From a checkpoint of a small sound classifier.
Model: 22.8M parameters, arch conformer, norm layernorm, activation gelu, moe soft, num experts 64, layers 6, width 256.
Training: muon at rate 0.02, 7700 steps.
Data: trained on read English sentences (LibriTTS-R), 15625 training examples, 63.1 epochs.
Rows from block 3 of a small sound classifier, named by matrix and row number. Rows with one number within an expert belong to one neuron, the router's apart. Each number is 128 + 32 x the weight over its row's rms, rounded and kept within 0 to 255. All counts start at 0. Numbers have three digits each.
Before each expert's rows are labels from the 100 clips, of 14976, where the router gives the expert most weight on average: "responds to" is what is common among them; "loudest" is the band of the loudest frequency at the time of the peak. Only what is clearly more common there than usual is listed. The data: read English sentences (LibriTTS-R).
# router: slot weights (model.blocks.3.mlp.router.weight, 128x256, trained with AdamW), inputs 0-85
# up: expert up (model.blocks.3.mlp.up, 64x128x256), inputs 0-85
# down: expert down (model.blocks.3.mlp.down, 64x256x128, transposed), outputs 0-85

# expert 56
responds to: voice: female
loudest: 250 to 500 Hz
router.112:110147125095112104112153144080089132086167131144112120165105158139071107152072108146139110029097177230114128109094143135100106075071064175151179088124118174130119130168109149104133129115116166143120141116161113107142105083152070176117107097110097139081132141
router.113:116110095141116082110139134115100130121142101178139105192124127127078103185077100094098155060128183214123100120073147164125151075112063180131190149106158158124135149119150168091133115082125181123124103087178095103142111116152120194147094062112098145052123132
up.0:116069125165095200153112085154113155072100125120106092093138174132126193060082086149103126089067112137070038048157178088115139103138050132132199112127122103144064094146188124115186145155145144200107102162131114094135120147142137149120140143115102095100137133
down.0:245118139128184058150180141143154176134120117107099168108150156123171115145166132138137180101128141196147131126132061134155075179125135142108134120121255124143162117138135155127149172161122126108109204098079103072138141112139121107182102115118128113098131127
up.1:190127114098165108089079093172125066117197060127111107167189138161209182173150105087130060126141119101158110135091159125201170139111090080097108123101146109096096123135154108143134117089133109097085170151153118089136170122141155121166106172181155211116077131
down.1:012117143134070125109117134124117110132111127059148123175139111110104116153105116160079158211144139149225115120138147162091126124153227159157120151112091107176119021138100122134062149079115077176101098165148178183097153129120121107155144117127083053129127132
up.2:139136143146152129127162106095153142091112099131117153132135217122074122201119158147100148099115188132104088085139125109128109080138090110053196127087109197068078188183123146140134201126165198091114135099105142158129062147157145142118111065105157102105133142
down.2:095138134129153161142073126134134116113168131152134118119100141121120125114130117105150177147153133109166165137120226100106113161128097123143136125124111119128181152126138115120215098133092117131166148128150131079115101112112128148124155175136151159135114164
up.3:156101128124139154137080114108114142111142101133139062133092138142150156172140128172119107107068161173163132124117124118104103119169102121157189125148144113113123097137128130116063091102094210130094097074135123143119095142191204095159141120096127121070152176
down.3:123095150129069108107139071119149088118152126158115120170127179139147156122107126120145162087159123129130114108135115113046139070130156123152135135122091129162020097109145127139167131105155050128140129144122151142115125134120141118122146114137116134097092147
up.4:145096173143131167168110141156146075126116092092144149120133060108101175127115104040102121135109130109193093158133087066206120109106125137058113149161137127143123138104166142154095116120106121099081055138117128116111095129095125058169116174108119120153158123
down.4:116137121106050171100131155127113091139079137248137132161141161133135102171115128144121109146102126126128135112127174174150139114126180128129149138121219130135068189128131116140098159117132192189187203147182181137134178108124140175110130072105128102130128079
up.5:109125156175105106170159105157125072104120152120096154085160093128124061133145152153162153120160121090115102094154130184085055125179111109135178111129182113153134131093123123141121199128165104114176148120113153182154098160159179143142146109112101121100145113
down.5:186110138121150123139140145113135181129100124110082090182148145129103195117101120144108081158123121109111138107131054138119153094127067169118130133122190122124141111099124145131084103157160015088069102136116189103127122116130123116104117107151154193112125161
up.6:132134146107138138142111117186128083127104149082189126087125066146135075134149130144173122128092165130099115203095127122174154129191087094083091175126127116153117131104092109158092134113109112189109154121088124096102089152133142095097144114080105135186118144
down.6:131114109140131102110097138121106065120200119110097114140155187118123199127122085157136112152098112182246143068115202130032166076092150131111115133147168135180119068123146125113049140113148057043124111119129193134120135103119119144094136118159140070130117094
up.7:136137173107106065162132082140130133102116102092168103086126184120091156119134107152146106092076144137150153104160148131155124122123094126140141120103098125143126121153167185204124136086142159128050087102156106129136160113149080141120138098147129176176173136
down.7:171140130132083051131124137127131124090109139122165107142132166127154168127150108124148115124174121134033169118126087150143119076117117101107132121150163135146168144142120142116144096163106044064161133115188121134130143096115145108144125124086086055118137056
up.8:130153110101139141123157161137150128150124088134157174101102192138105111121156147183099157074107188087163107085120189086168142138116084145096118183086153143045132160177136113108134134113110186156116107120077151118185138107093085166133088126141104169156161097
down.8:099161115118166120139179187122108132134194134205094127107138205150118194116120163101143162154163128131124025130111151157146133127091078148126118116134121130148053147144116112131171154181127119104141167092191138094130128141119140146082133134064129111147122076
up.9:173118132124186077114113117131131069122130084134071150152133045125103173082065117173098134115094146137222133125144161118177144102099135120100129144087075128137109125125126093134135075146148087129127179113131139116136156134150150092196146116105102167108117093
down.9:000113147111029214123127142117114123137080126108133103146119101132059117055111093138170183108144112161151087098130000109083161116140150126121135137145133141140181122138098146130133159121149093101188091143192122133094141113120126115082131147114144178172121121
up.10:130139156094073159139117114126089107101133137071143133148100164178127111103154066125167145117132105109111127114143171151145117160085093127166100135057191146196067146041149171127172120108114109185145109134130123177122164112113080116129158132095134135101089143
down.10:134134121117181155139103122125204160164125117122166097197163119123119122144143109166077138149116144169118156117141139118127148125104166131108131137116126135153099088109107131144021111147160151113096141114201081164096120125100135137179112122089177094107124069
up.11:129151160140133194129145164101136083208151161140187129098157137131121089143144085111130109095126113145068088120152141090100158090125124146154105101075110149085089108127148154128068149096135075155099124103088115186131080123055161083061106185150159130112110123
down.11:121150100121119162129120180116161118146167120098152124170138154128119098163120146125097097143037137153251172161127122137043140078177136077123116133131196122130080155119146107128114146117140141053166113112116104100104141124141125171133134123131143110135114115
up.12:132170143119133158153116180127137162159152125134186128120132128159132138105160130101090074122075105147124138105117121080151134103086123138160190136136078141082156095100122133126107159121141073104143118121091122138159142099120076151178142118132081148076149133
down.12:148138130132127151134156151126089132110107123138064138134135101135130127114130145079160130121093130135057131136120153111148111133139088141138124135124051112120147158140123126126170116139131229126128135090099141135122100134135140095092119139174093180141138176
up.13:117125125132135157137159131148137166129138131115067113157119173077108098121161156158091151109104150150113122065065154151135096119141024101137199154082125146169098132154127154142141224132102214169080067136153145164111140116173180130124143082116112109112142122
down.13:074120136124199102118169095139141119143102123116188135105152202126184163083122145136145103110142127109057075085135057135127125145142152099123127126128124133147192121126134136129186138134132152083099164151077161051133132154146115096166111141135128148117131185
up.14:061123129130089085177166158175139169083085109158104143128119070125139166145096140107138094097112134081132143125122092118156132163101115096153161129118100090167151167107147090097121146106110128146095135143127117096169179140125088162121106143176110180144135225
down.14:080105135119230072133057146131092082159116135083135127112123122141106160117100148145118127103140118074173163121120149107113114179154129134113133120146098145126169148146130121134134098119103134136065138092135074064152120145136118142164142080021147122153162123
up.15:053114082118150158119182095136128140144077139127162143073133124157178106098149111106127153139102108131179125142110105087083104132124117146148095105193156127159083144125105152138115147144153109145116103121107112113060139114107171097140076163162150084054138106
down.15:142117146124118174131107153113170079113154127079132134137147195143074173091138103125133199117122131143028103093120185096137198109127078110131127120111170134114096157130099140130142108138117190245174079136094165166120138120128122125106161125157173128153142131
up.16:177095086119139140119106126121149127116139151103141167084114155139113142160117120128095177129142161129149122127127153105184126176088128074143100117125207150070074109146136134110141112125137038174171166101158130092125136124149111143140124192147131162108099062
down.16:150111111125098150122090173129177133158155113176161120159115170134079111124154114137108087059077143139115090127137160130118148093137062128113132140139089143097105115135144136137088141156130207130117142173168122182112137114119141098109140117050157160153141135

# expert 33
responds to: voice: male
loudest: 4000 to 8000 Hz
router.66:144072107099122130139101099119126080124127083142115105154168128093104115143159083130111141107139200159136117058144115125097212118070096194135179148102180146140156127157130149089122107093151176134124144050153099069152116083130056156185105057055167137099124119
router.67:134073109139096106127121106112102138125167112111086132180151174140097108115132147192115128093137186185129073113165151163079174038079086200154152148135142161126189096136159162124150102071154190165133172096141110068181062123112104168184129071081137124075120120
up.0:123108199143174126140124129119118110088128126097034095135113125178143109170153176165138114135136133159144086181171124159173123124162138115141120134130102134144106152071138150127158041145103122163162094148095112100126141093129137136055120146114119059101188122
down.0:117145141127135165131157101128148127169089117161120124106108171094099070109125136113085067154031139118184187116142123135108090078170192138119130130091205146095113120141122133128151148115184137054158164132135148154129146093137131102092120094158191145110127093
up.1:146147101102151134182184109143128110128103066137117110117070153117108100120134132137101108156114144178062142165155210161133180194099077178129149152138134095174157144128108167121202129132117087193137116111112135063160169109172083118107126142052078162110143062
down.1:156126148125179151099140179133121135119092132171132109099146201140128117089130105160142065146113126131123092106138081128149109113113174180121127131125166134133117159134109123125014147154176185089150104083203138116130118122128131071103110131086103094126135198
up.2:223155143145120153135167137208133138117217116185175056091158127153117129157125137124065143111133151135073146130146149122128128108117145134159114103109200116099108157109127057123111163148089173116117094188153113140102096120059059106180176150153126123204105147
down.2:098145131130091038136050131118105168143152145018113111149133148146107082169133184131053159126098130115108146132113156095106118066115201096084133124117104134091115126110138113138125135104108095162155153115121111169136142138108149159155126108112091203134130160
up.3:109137173128108100132120152139180171140106129160145093083110173148103119154119111091122124044079115173114128103125089139123161201197106154077199154107175145186083118111142120084113106156172198092134093095124129122146112109182135108126139101157096120099165177
down.3:191144127124172134128095078114157129159125138123060106112143151106081071110153116139115071184156126165141156092131090139130142127146130143134132125123041133127173147131119142152215109136100000142127114175082095113108162144132131142114141143089152121148135106
up.4:161105095117128142150210104098079121155119117139090146138106166095129125129102172061112138140093125170121117114117195221077167171131119167106081132147170110175079126132140104091178156081127127137093067101074098102136163160115150201121149085120139123117153056
down.4:115110116129198163122143159126137128096113126113176134105138173145151126150134125144137123153163133117112063101129078138147109177118094125130133119145117140111207127149128120139078136125115255138135168115102130181121136141145147109180126123098147094146134173
up.5:091107189125087142155109124104157136136115162096133116101120135132135139130113091121132108132155173146173143162106138119064144084091088118097161106162104117167117110137127126118124199097110136087142169120078113131152142136163134126153161082089162144123107127
down.5:108144128132146147146111142134136151136146143110127129126109059110072107153106153092086125073186115162155122143133119117083130098102186119146122132112092131160091104129124146122161135107086123094089118135013070158111104128132125153116133112103079132144138120
up.6:190118100145085121106185123165149140114149114112165098171166102198123111098176094166110119113158090114078162058142156119116058088119143071119105113117185159073183128087117155119149152117107139170113090124119108166152102092128151169137160164137146099188117081
down.6:171093116138106113138127031136159100096121120108123147098141079135146237121132149119128114108140124133154129090128212078138109156080143150114146128107106128134082033116114132131170092123128095088081194094127177086129140122126134119145153151153176174096115174
up.7:091125146119125128145111093102134155146131129138137141169092170145198179159166075173089086133151118165104130151075178102110175104145085112128181112112040059119172152099103127106131140155086162129093150132104093151113107098089158123125111140141069121129134150
down.7:136146115124074116155115106124155156115085129137140122135096132119087099100144125124121106170214127152105141125125103187097114130134013090125131112112107119114141151130125124123119097146128167110104126150106152109144115141138119111138120132163113168109104090
up.8:080158113157146168177067109153158157144143086170139101139155119132117110074145154143104118132145082144098136128146162039181105152130071178087128131144058090157120124129209149156173091127109092120070106144106153153100114118172123115054145075120126131170124154
down.8:118116130126188080113181158126102125104107120138128107101123156103131123139105068082089094158088113140103133113122164191164136146121172094149145123099255126111095113152137136132174145174113251099128100100176144152112137101143145141143146136109124126136118132
up.9:158135116110143129142175095157125143154101090136167139103070146132156103157122089111099077099134183129161098079167130125148130102121091128173110133129153096101158154171098125099136141148151137096100130107127105066152134093178122176090131104090113097114213099
down.9:163129137122194174129151123130123147139169124146094135137127175146100172132110136111113062027150129042007083129132085104135124140125113153100121124130092128150120103135152145132174142139163145153131148142182129093119122129132116126120126141102135053111144152
up.10:191123114131126164185160101169068152178117134161195105129092176097138144135142096109104085121104106124054175179112072114108151071150098145112211153145164106140130153116122108155130108134105172135144072137120107144063183142130154126172136105166093102107136122
down.10:106158154128152132125088184126133117143194126084100140073151089146124082147137136176105194113153140126201098121136142114069130067061120105124138134118044121080196137097148130126099116151121023148122143101117059173130144136121131133108140145067140122144121194
up.11:076130112131114141117104133137093103126200104114132127104113162128124142122118125092161158146203185140080128081168114105080207112169140155067115100059141134099151167083103103146087160137164116135149115160092143137116115165145135136112117054144139187154074070
down.11:114093131128104097138125139133133165127165132252118137112139149150113134112129153155179083154152125137112159102121146144123187150144103107111121114143149124150131108123112131129133108105147061141112148198082151149136138134119102112114137133115169102138138085
up.12:162133124132186150158161149139118163120123116113118095078083212111137160143105094118115088113165127106164121113101022127139099103117115143181124089174164108099112144134155144157144140116091141120117111129188127143171161143144130145112125064123084076060136125
down.12:032093140131181145110139155114086128170175127075113094127136152111121152133140135134103181107162117120136146099127118079149127131137172102109136147134166114135158071155124132132164144138187026163107148115188128167132128125126136114110136134128129110129127154
up.13:173083102141107123138121146145101133104096090134151099126139121166127123160125181158089098165156157114173152131090124122139121123123080140174119148074116138081122078150090130101137136115121117121133126152115087078126122125092137204132119052189131140185090121
down.13:139132144134107117099118143118081132177128128060172084149140154118157138088110117126088095140156130108078144125123167174163120107142063107134139130138105132166145118111132128127177123157128240163060154143227094151145129154129133096057134103075145116142127064
up.14:036162137107177151159166076085083133145113201124120195075149152167172123142104115137135139150128181106152213138095072136135115134090132154140170121125035149101156147114126129119143081137086140127072066156100132082137127094118121049136102166174073141138115112
down.14:094179112126077119135079091132136104143181127156177120154114070143091138108140096166135167169175139107229123100127169147102107176124141183124125132148100121131220097140118127126025154122130023151134122132152099128130130145127119115159147146130147137124132150
up.15:115171148110121128178135153095122130141127111137129136145144140115125145116144118126151176148137137132177064064133190137067146159094125139066174126077069162170155108072122138168158138156123144141118093079076107140136137117118135180213152095132099176178159090
down.15:139125093135123085176135159117108146187112118211140124122119043168124173124124099152168087112122117144138140144113000170127163107122173161152122122130095120094112151143135129129129152092118220154061108115082152121122103117141126118108107121160193187146104151
up.16:134106152084110138114098148165112138140110085127107131148132052079145203204073131148145086119166168108097126145125082139149130152192047169154144137191151118187129128123143100145156157134133080152114135132189150205127132162160173116097120114099110220103164135
down.16:181144105125166209140115185127123147137110125080095100138124169109118080137134128129115164165111144198131122122124166130104158119148095121132114133112048125141174081112144113122046128108128192145098109160168133120150169143125129162118128095089200091112142138

# expert 34
responds to: voice: female
loudest: 250 to 500 Hz
router.68:122170119101157108150190185113206145157170129159110139182084085182112077116129119155136147095124188145144125139097165143088116143061082121124186121123118139057122118118169179071142105099161157115138111178128134184088072098093118210094090073092091132112113122
router.69:140097103127117095132145170135166078154140137107128134167074123154118076122090110157110136098122187205155112168110147115110168105088086162164167141134111170174135131125156218102135142087146145158187081148116096160163119129114067187172116073071113151039135127
up.0:156152115123194071146062088156145118185162086126092130103112120088146187054109144160178125134158113087089092177161174125065205195110114133159096114117101081175073114110107097133116147092128103152109138143110122158105142156119133091132152067134090123139127090
down.0:133144097117057089135116130120146121137123106045176136105137119137107041114122145120109210121154126117164155174120045145199115110136119119116124129097166137044081109127163140145130158077155043061150131152146077135112141129150147107159158115106120135123105096
up.1:063129102114144178119123143143117124130159152130178140138114135158123142143115082122161124120138129108103142121127134108134096114109142171085145125074102127140102113139109117112138147141136131198149119146160135158092122152104165180114087164145107157128075110
down.1:145148128134085109140103097122113116105100120052096131156142084099168088115106132165121082128097127171255153096129216143111137159129042099132121141133109129132097140130144144134217168134124198117101110138194107005138124139155114122136131105097127089119124138
up.2:151110104130074143116090137106100127115119141096083149174141052129158134088086078146162104137140125136144164133135164150108106158107143127120085121118191069078103105117119105140108124152106111107087120116119138155154123110122180153134138146130132106124096123
down.2:026105155121096127141146111131153106127118122155127116123123174128122100124156135140106152098155133114203150120121146062096127169160130110109117134118068131153014111130104123132060153132144133134122103111139119141118143105136121080175140149099176140139138130
up.3:148156125108104198112081118111187075121004104126109150142147103111196161075132092092137087111142114128073107126146141109058120174135132171112126098122160091179159068153143144107083152160078082145131141142089113092103111129129164119109094100099144177128165073
down.3:145131109140225159119103176133109186095108139115103093168122131144091099186108132134113127079098139084119138123113081172125103064134123107102128115120075115096199147119121142130145121142156240103140127118175087166126135139126121133166147094078120115133122117
up.4:090199188158127136190133119132116126126165092113160087071111152119095149072155136124116159132140114148108145101080086178134112119150117156177146154100186113154160085114206184152142053107133209140130112167097153122124100110188121104082105117149195084192169159
down.4:147143133126058129134189060128126097118122124120147110086157161150135148121162104115129124123063126147190182162128155099073165090137042109116126128133157133093143176143128157126150124124134066138143183105081152152123119143115138111179135136140138061129137133
up.5:095145109130085102173119090151152127197175187122190105171176095166130125119149095075034110099133110139180129128139103071153174143067121112080151124118085137097112138086140195136089083103134148110156115115143118157111089104137148175174128202083144053170154135
down.5:087099137126088159099137097139144115129112133234135119163136110126142163147135101143151113101136139148178166105128117093106100104127137137114131131125110134126131135146115118121177166095139073122105104127166099102132114148131129093109088128235145121126121176
up.6:092169137146103161168150165083155188116086179137194115113115085175142143135150138129177104115128142141092142124138170212151097147167067143182229122160165121145097119147153105099138155119142124136104166129077107086142104124097147191103134162150117155079153074
down.6:176149116126169109119143137121105086158145136083095127158082129116107168141096129118055118150118123062131083123129095100130137081125167097120125137128081125131131075121121133106217125125154171152201158145095158107131129119130113133107127114123176153129136103
up.7:186123155097184162179209159124096120152147169099175144149096161139118135135130157075128109080112137152159108124168081083109139130113066139153158103139150127103150122111165152101167133165133094137140078154101157163141164104156125101077117112174090133118152081
down.7:110113139124094154110155146127135171147149124153128150093146182128103175126138130149165143130039116176137105118125182111151090173129122167091116143127058119130048133183134126113097170126103141135099102144208142108131135126146143124172135128126066106109135134
up.8:141121118103179118160169094161092084125142113127117098122138255167115068059118134106126147116127122139168129108176158064119099152097165154097226143117062150132089109146164138127155149100079150127124106122138128166132152147132131061084122153082091094093140146
down.8:075146127122139147132137188121125167151162141209140152144116130129161208125108124145105081203142134141092134139121032141139132114103099123128130121116179121103172122120140131120204102117103163146106044147225095131108128132142125133114142159223112132146132138
up.9:144156092129111171158124142138153128078032089116155153086166210030124094182163121126160097115128132085164152141135144184108120093124164129162153134102126088095070102084070132149111092134091170054147166180211130129126096139136148165166134149122123125190124168
down.9:155092126131168086136110065126115098105107125182126131124128091105166159169119164125104179158136114076195130126125053109108069138121177151144135119135080141102091123131131128133097097114146124195108150116082148100120121128116128138162131131207078138108110029
up.10:141094169080132113120151033127122153068165142175120130119150137125148165134136108157219080125125131084150134143140108080090147149122120143150121115129121115148139116156086227111155157148108082139156117066132114162155145128183158127137140134164114152081111144
down.10:143107147132107108103129166110135186165153130120109105097094212138110142146115149173130114124153129150148096112126116183134137077049126120139113141112146124128172095133129106112074136143123143175160198142187113138133140089096104149114132128136165100145109160
up.11:164078108115175136088114142124121158128125160106134138130197114080094071152099120119094132132155137142108115146119105202110100169128062082112022117094091138142145099151122111122125168088123179112140139164163084111095115128116103107158154040192115167139143136
down.11:099052153120214098123127162123104152115148127255134159078110112145140111152135143101141120130155122096137176130128149143156140116090197103098116127146083128080182117135123130134159127092132035102186091116051087149121125093120131121156123126062080116121119199
up.12:168099096132121117119165089095124145118057101124161106084122140155158127122103109141091173098157167113051124151137106112168104202145096113130134109149128156120122133118204166114158148093086069151178153101132125125080174154134178136139104128145144145140070123
down.12:160126131122150086091120101124079069143176134215114152123184131102108158150120063128060106143093134074227165114145168138095129119154125150135135148117138139136167094124131144134180126123100114091103079145196154134119131146119131093158132138032109079127134139
up.13:068099142145133114064115140166124076068149164174132102172115174071136127134135105128132115087156133092107130110131145121117104112144109152135098115151131124124123111206102107106118119120098160137124124071150082130093139086132157179094149138193083111202113103
down.13:137071105131111087140100181126105169123145140113160136125120131130144075142145096125138123148086123159100124164119152093166074116189178113154121127142060133104074137119143133137090132110132145173140094188129113176135121104109120108116099137126121172124111130
up.14:205154113137067091092142080143126192133128105085128089171087131056091158211175091128151118131193169141106174086135168165151101162115108149138114148125124167093136119121125149117140115105105122136098101159142122102137113119138110100089144092162131127139078142
down.14:143112106132168164142168117134153148154114124181144129079142195153147142128153164101154193161122130191108150130142119147162119096131108177137118136100079132138088138121121142127190185076158147235089076144110100202116121120111112087143097155109127084119109167
up.15:081169143132079179146193091130116144151176181140118107149148143172172129104146094113114135132094131111145167156138130144074128147112086094123156140121153170072102121131212121101106142169127144076116145119069125118110110106121000118059195171116112133204092125
down.15:111166107136167099141088084128101124143116130089113129146095042123098136137129158073137178088238119154144134139114191175138122120083126151120128131138054136112166127125114112114128138143146142182160078102131222163143107142106105138154154089142158072115144102
up.16:114126077126200112119154148101180114147255146162122121114154096073108086144148071156067139128160104130162139133151150139162118136099062146151132144147083100115138158142141143100144114136123086124089138120176146111116142109112092062146167157133110115136147138
down.16:067188112133087090138096147132121111094107130144134132154133202136129165143098135173129089108124121116185068118132039154140100099106186090101137139144081126165140080144124135139060099163065179176144152126072147155121146135131111154117109127255115187124129157

# expert 39
responds to: voice: female
loudest: 250 to 500 Hz
router.78:144103125128125098145126137094116116152145090128084185151135148129123095160088152164099136114132147164152085124096122148109172132099101203154176124090137173079123163139094220101112155129165190127125152147158137094171143094155032111150135088047133105039123174
router.79:117077102111130172162121198089114159182140071105092140154117155162083083119137131155091154092139172201151135115107105130122116115063130166167126144106132160124146152141124150067154160126170146105196111125149125126154116102131074164145108046089159165016146106
up.0:127169103090119114177132089175117107135094093152126132119103175140052067076140053153123123123100109090089086146141132105126129076106142142132127132185091134127096097137139109109205164120161131175130104118182107134112120121179146125145155117044078111087156117
down.0:121157108119108112118116102126134165106136136135077114164122144145163169082122100141134107112119127232073120134139118170140096134131082106133140132121153134110131175138124140124071142159117173144117107126154160104112134107145148077151107167080093104135150170
up.1:130104054168201111151120126157120121153148110150188130102125104091084146136081106166174152126134185138070126092103135129149136156147071142118127144150038075076132103099099116103103091130124197143056142152135105089192151115203205111157143108116069120092129158
down.1:201122143121134135127048106132125110136137129163109118123087226124121125116143149136100117142104136128045103135122164096076110177123179151125127125122104132102148137117093123122026167151135092138131149129167105089120150134123118127179123139028137083120130074
up.2:159140110140190130121156147121118121133127083157137135099130167118162095077178103077143085135130137182140105124066058144115137141145159154140147114071104111124074186150120118086162162096101165128114074143203146090149172047126112114137133160107102138091124160
down.2:066135117132087128090118124131125159149123128158143148145097134100150173131143090140117143163102132106071171149122226112125160102137083148095135125133157112102071164148118134126151137110190080167108152107153106187121136089125132131096119107106138145145143063
up.3:145131128081163134193118104183138162096127145123160112173121095135118132069129127124060173166086143086163133097147113139164132178109108160118157142118136110126198092101113120149105157168152124105183133081102089143114092131091153162152095160127087154162117164
down.3:157137150139099134127149178119123156112134140185056128130113135126153090111116073136117174086133128142132097103137157144077136118117182115107127135106223140111074087118105139131134138212162176120087124139165072066117130111127127144094146174082113141131122093
up.4:124094142113120099138149134153125039130104078102112083112180113175134135100105179137128129140119082125136063123151209115050091151097137167161147112179124096119142167156125156146165170162149113088120078113077119077108135140099074097119129159120145122141128152
down.4:184118093146104135112114121121149144104146123108180111118101127115102095143151171127097132188161129143126119136125031185122155084121116099102124144128187125097157102119141115124071141104142078113147144124095174117119129133124136123174130093173141089116130078
up.5:137145060143093141084136199152160120145190169075112191104128157148126144084142087102146145117100133143091102135111174143133062095126150147164178122141130141133112120174133132118104111133198205133105141138130113114130066117136090202108145113112132122142185139
down.5:195099156115152118144084136120119108171140145181120126135132167120119067117142113083108168155051128114155158166121201120070136111107149077112121135140045131107149136116111108127101097139116059175175074086153168180125110086109120128136122103122050152147121152
up.6:157089089196160158174130140144130135156114144104136125175149169114101136102108154144138146160098136170073111134206163124071126111099071091136189134119125094101141131175135131066187156176113115146113081130118129114144164135161106136077149168140150179105083107
down.6:188095114122119129115187174129106081131141130071137109135129199118153119126138115098124134125126119137102123145120129110147144116105093124107119127117163126108138134137113131132127148139110136133111123110098079104146122134126131146178116090168139147132128175
up.7:134148193147124135143138108089169127121160089198075137094108110123088159087158150137123083116119149135197144122126144160137100165128109129107108132121123142171115119063109142115156130159140166059142086120171172116140141150090123081125142091177142107109167154
down.7:074159111131155193108127104122132091105156141102174114080120173138126090123137116121130187156161120114236102115131143179141108086151104120130133145133127114086170125129138145130066098121147102105089156092114119115134123124134129141146137137171133149112131119
up.8:125143165110116088135126134121140114204187128146120137132128088131110153079096085153105137110130123113100175159147086150146124127126087152125188144108094120073070178155123099094112198131149088128146109137166118183079139088136081143113165106096116149140173161
down.8:210163108122103106151123073129151116122143134170152134158128146124128169126128116175165080145086135149108151139141081163144154120129099103102123126120201141125130095117148123130157124105119063155144195179098122095129128144143115076102145142121107166150134173
up.9:140152163105066110148127130128163107134158088128061150128117002079083182051134146174218146090110138130180141133124156099111109152110170139194078107172104164050109179166136115102101107176129119088145165146108142128137125114164092104147162133102068175120170092
down.9:107182117129164108148145159133094151102154120111112140115101076144150146072110104136109154082104138158159145113133149092159086178112153153134126124126101127059235122139125138129083100153116108157192181151166146111128109138136147139150133122205168218111124192
up.10:174115096102078141110140121109092113089171121099130091133140116075135096137112134133133111089082080112184129114122162098157132148133105104156116110101099107194137131155170101123136117108133113164138117065144132132128129128126120084198153088159101116133116143
down.10:097151143118120131108143146131095163102141128234123141132137149128150162145147081140090210113236132168151152127138104096126131141125049161176122134105207112111201116121094148113140173139117153085143148152130151149120130119131133162093153153077094152132124140
up.11:115116159148147148125130144163121139149108078129143086121189035107158113161155058070112080108117100157100108108124155198098138155115097127150072172093127125116128157117099154177140169137107115171220134114130125152150068137116088149168153084069163094102178156
down.11:058097098133143116101187077120126094155148125160157112124100175136115230140137139107178127111131130101130082127131101149137133122151226127107135130118142123149139180128123132130069126109168132114071177132150134101129112156130141130133125088150148137148133161
up.12:064118115135121153152083142127135106110111083148153114125127117100093083162142146112158112112123096132098119143171170129160111160164130132087137108129024165112120074129143136173101152115139082144134145128110122110156120101205097142192150096009103119160138099
down.12:231137142122131085119163151128156090166161128096140121147121168129133123113124140132132087091147130140095106135132091104132125123142138177124120126120255122132067187138148134150135128125135089085074139125233075091113145118127127097121128115141167097106135112
up.13:082113159090113208130129127146130143125117118121076150170103200083141097111118129100123128134157140103082130048173134132185109133082159140139090104129095156157111119132150111123163135141135130137104080114123116108103136100085169196163122100145129149090176123
down.13:163102126131106044139100094147152070124119126157167150144156096136142121146118141145124127141146120099119133122125110159147105116115142093140130128138148116140106136132126134128099110165131218019157162121118128088138100148142111099141150184158131075127099168
up.14:116107126121149119165125132145143065139184145113135159131119136112096134133154157116118184171080086181120118096150156122123075151132058129121099113122069160070113098168067106113174123102142160121162077148060151062056149137146160178144113127104111187176172133
down.14:189161147143117112104069185134143098157159133172160125146131165125067102135127158112148145165101139106095105141132151102131162135070164108132118127112186120115125140105092118135067155101077096126087120161205131116141131110113115157084142107126144101102124086
up.15:043146090099119109100142170147147113125049166127156122117093156116107096047155150116153100112127077151167159076127097180105162140190183078084096125117106134064115131181074139138117066134113122112173122126141128132080132125111120093082126120099151127097165167
down.15:177113136129128061151111158128128181109156124098150130158114114109128139135161104153156182105072119043137158130128120143137122128117129114146134120135255121142080137135162124117144083115110188078145171149072130114116153126114124162174146158134141086113120136
up.16:135122157153101158106122125135134141162207074140089090080146120137130096048102086127109121152196135117041106137116016132132150157122129160151138124133078136113123118116170137124126106119130126152211147164141176039109108132146127090143148153066112154193136162
down.16:173101134112188118124070042142096173115102140051099121146129106128129108107123112159153137128078125082104121131132148067138133115116159132131143133157164120094137110092103100139089134137142084160088120173135134165131123148116146082105152108129133155077165145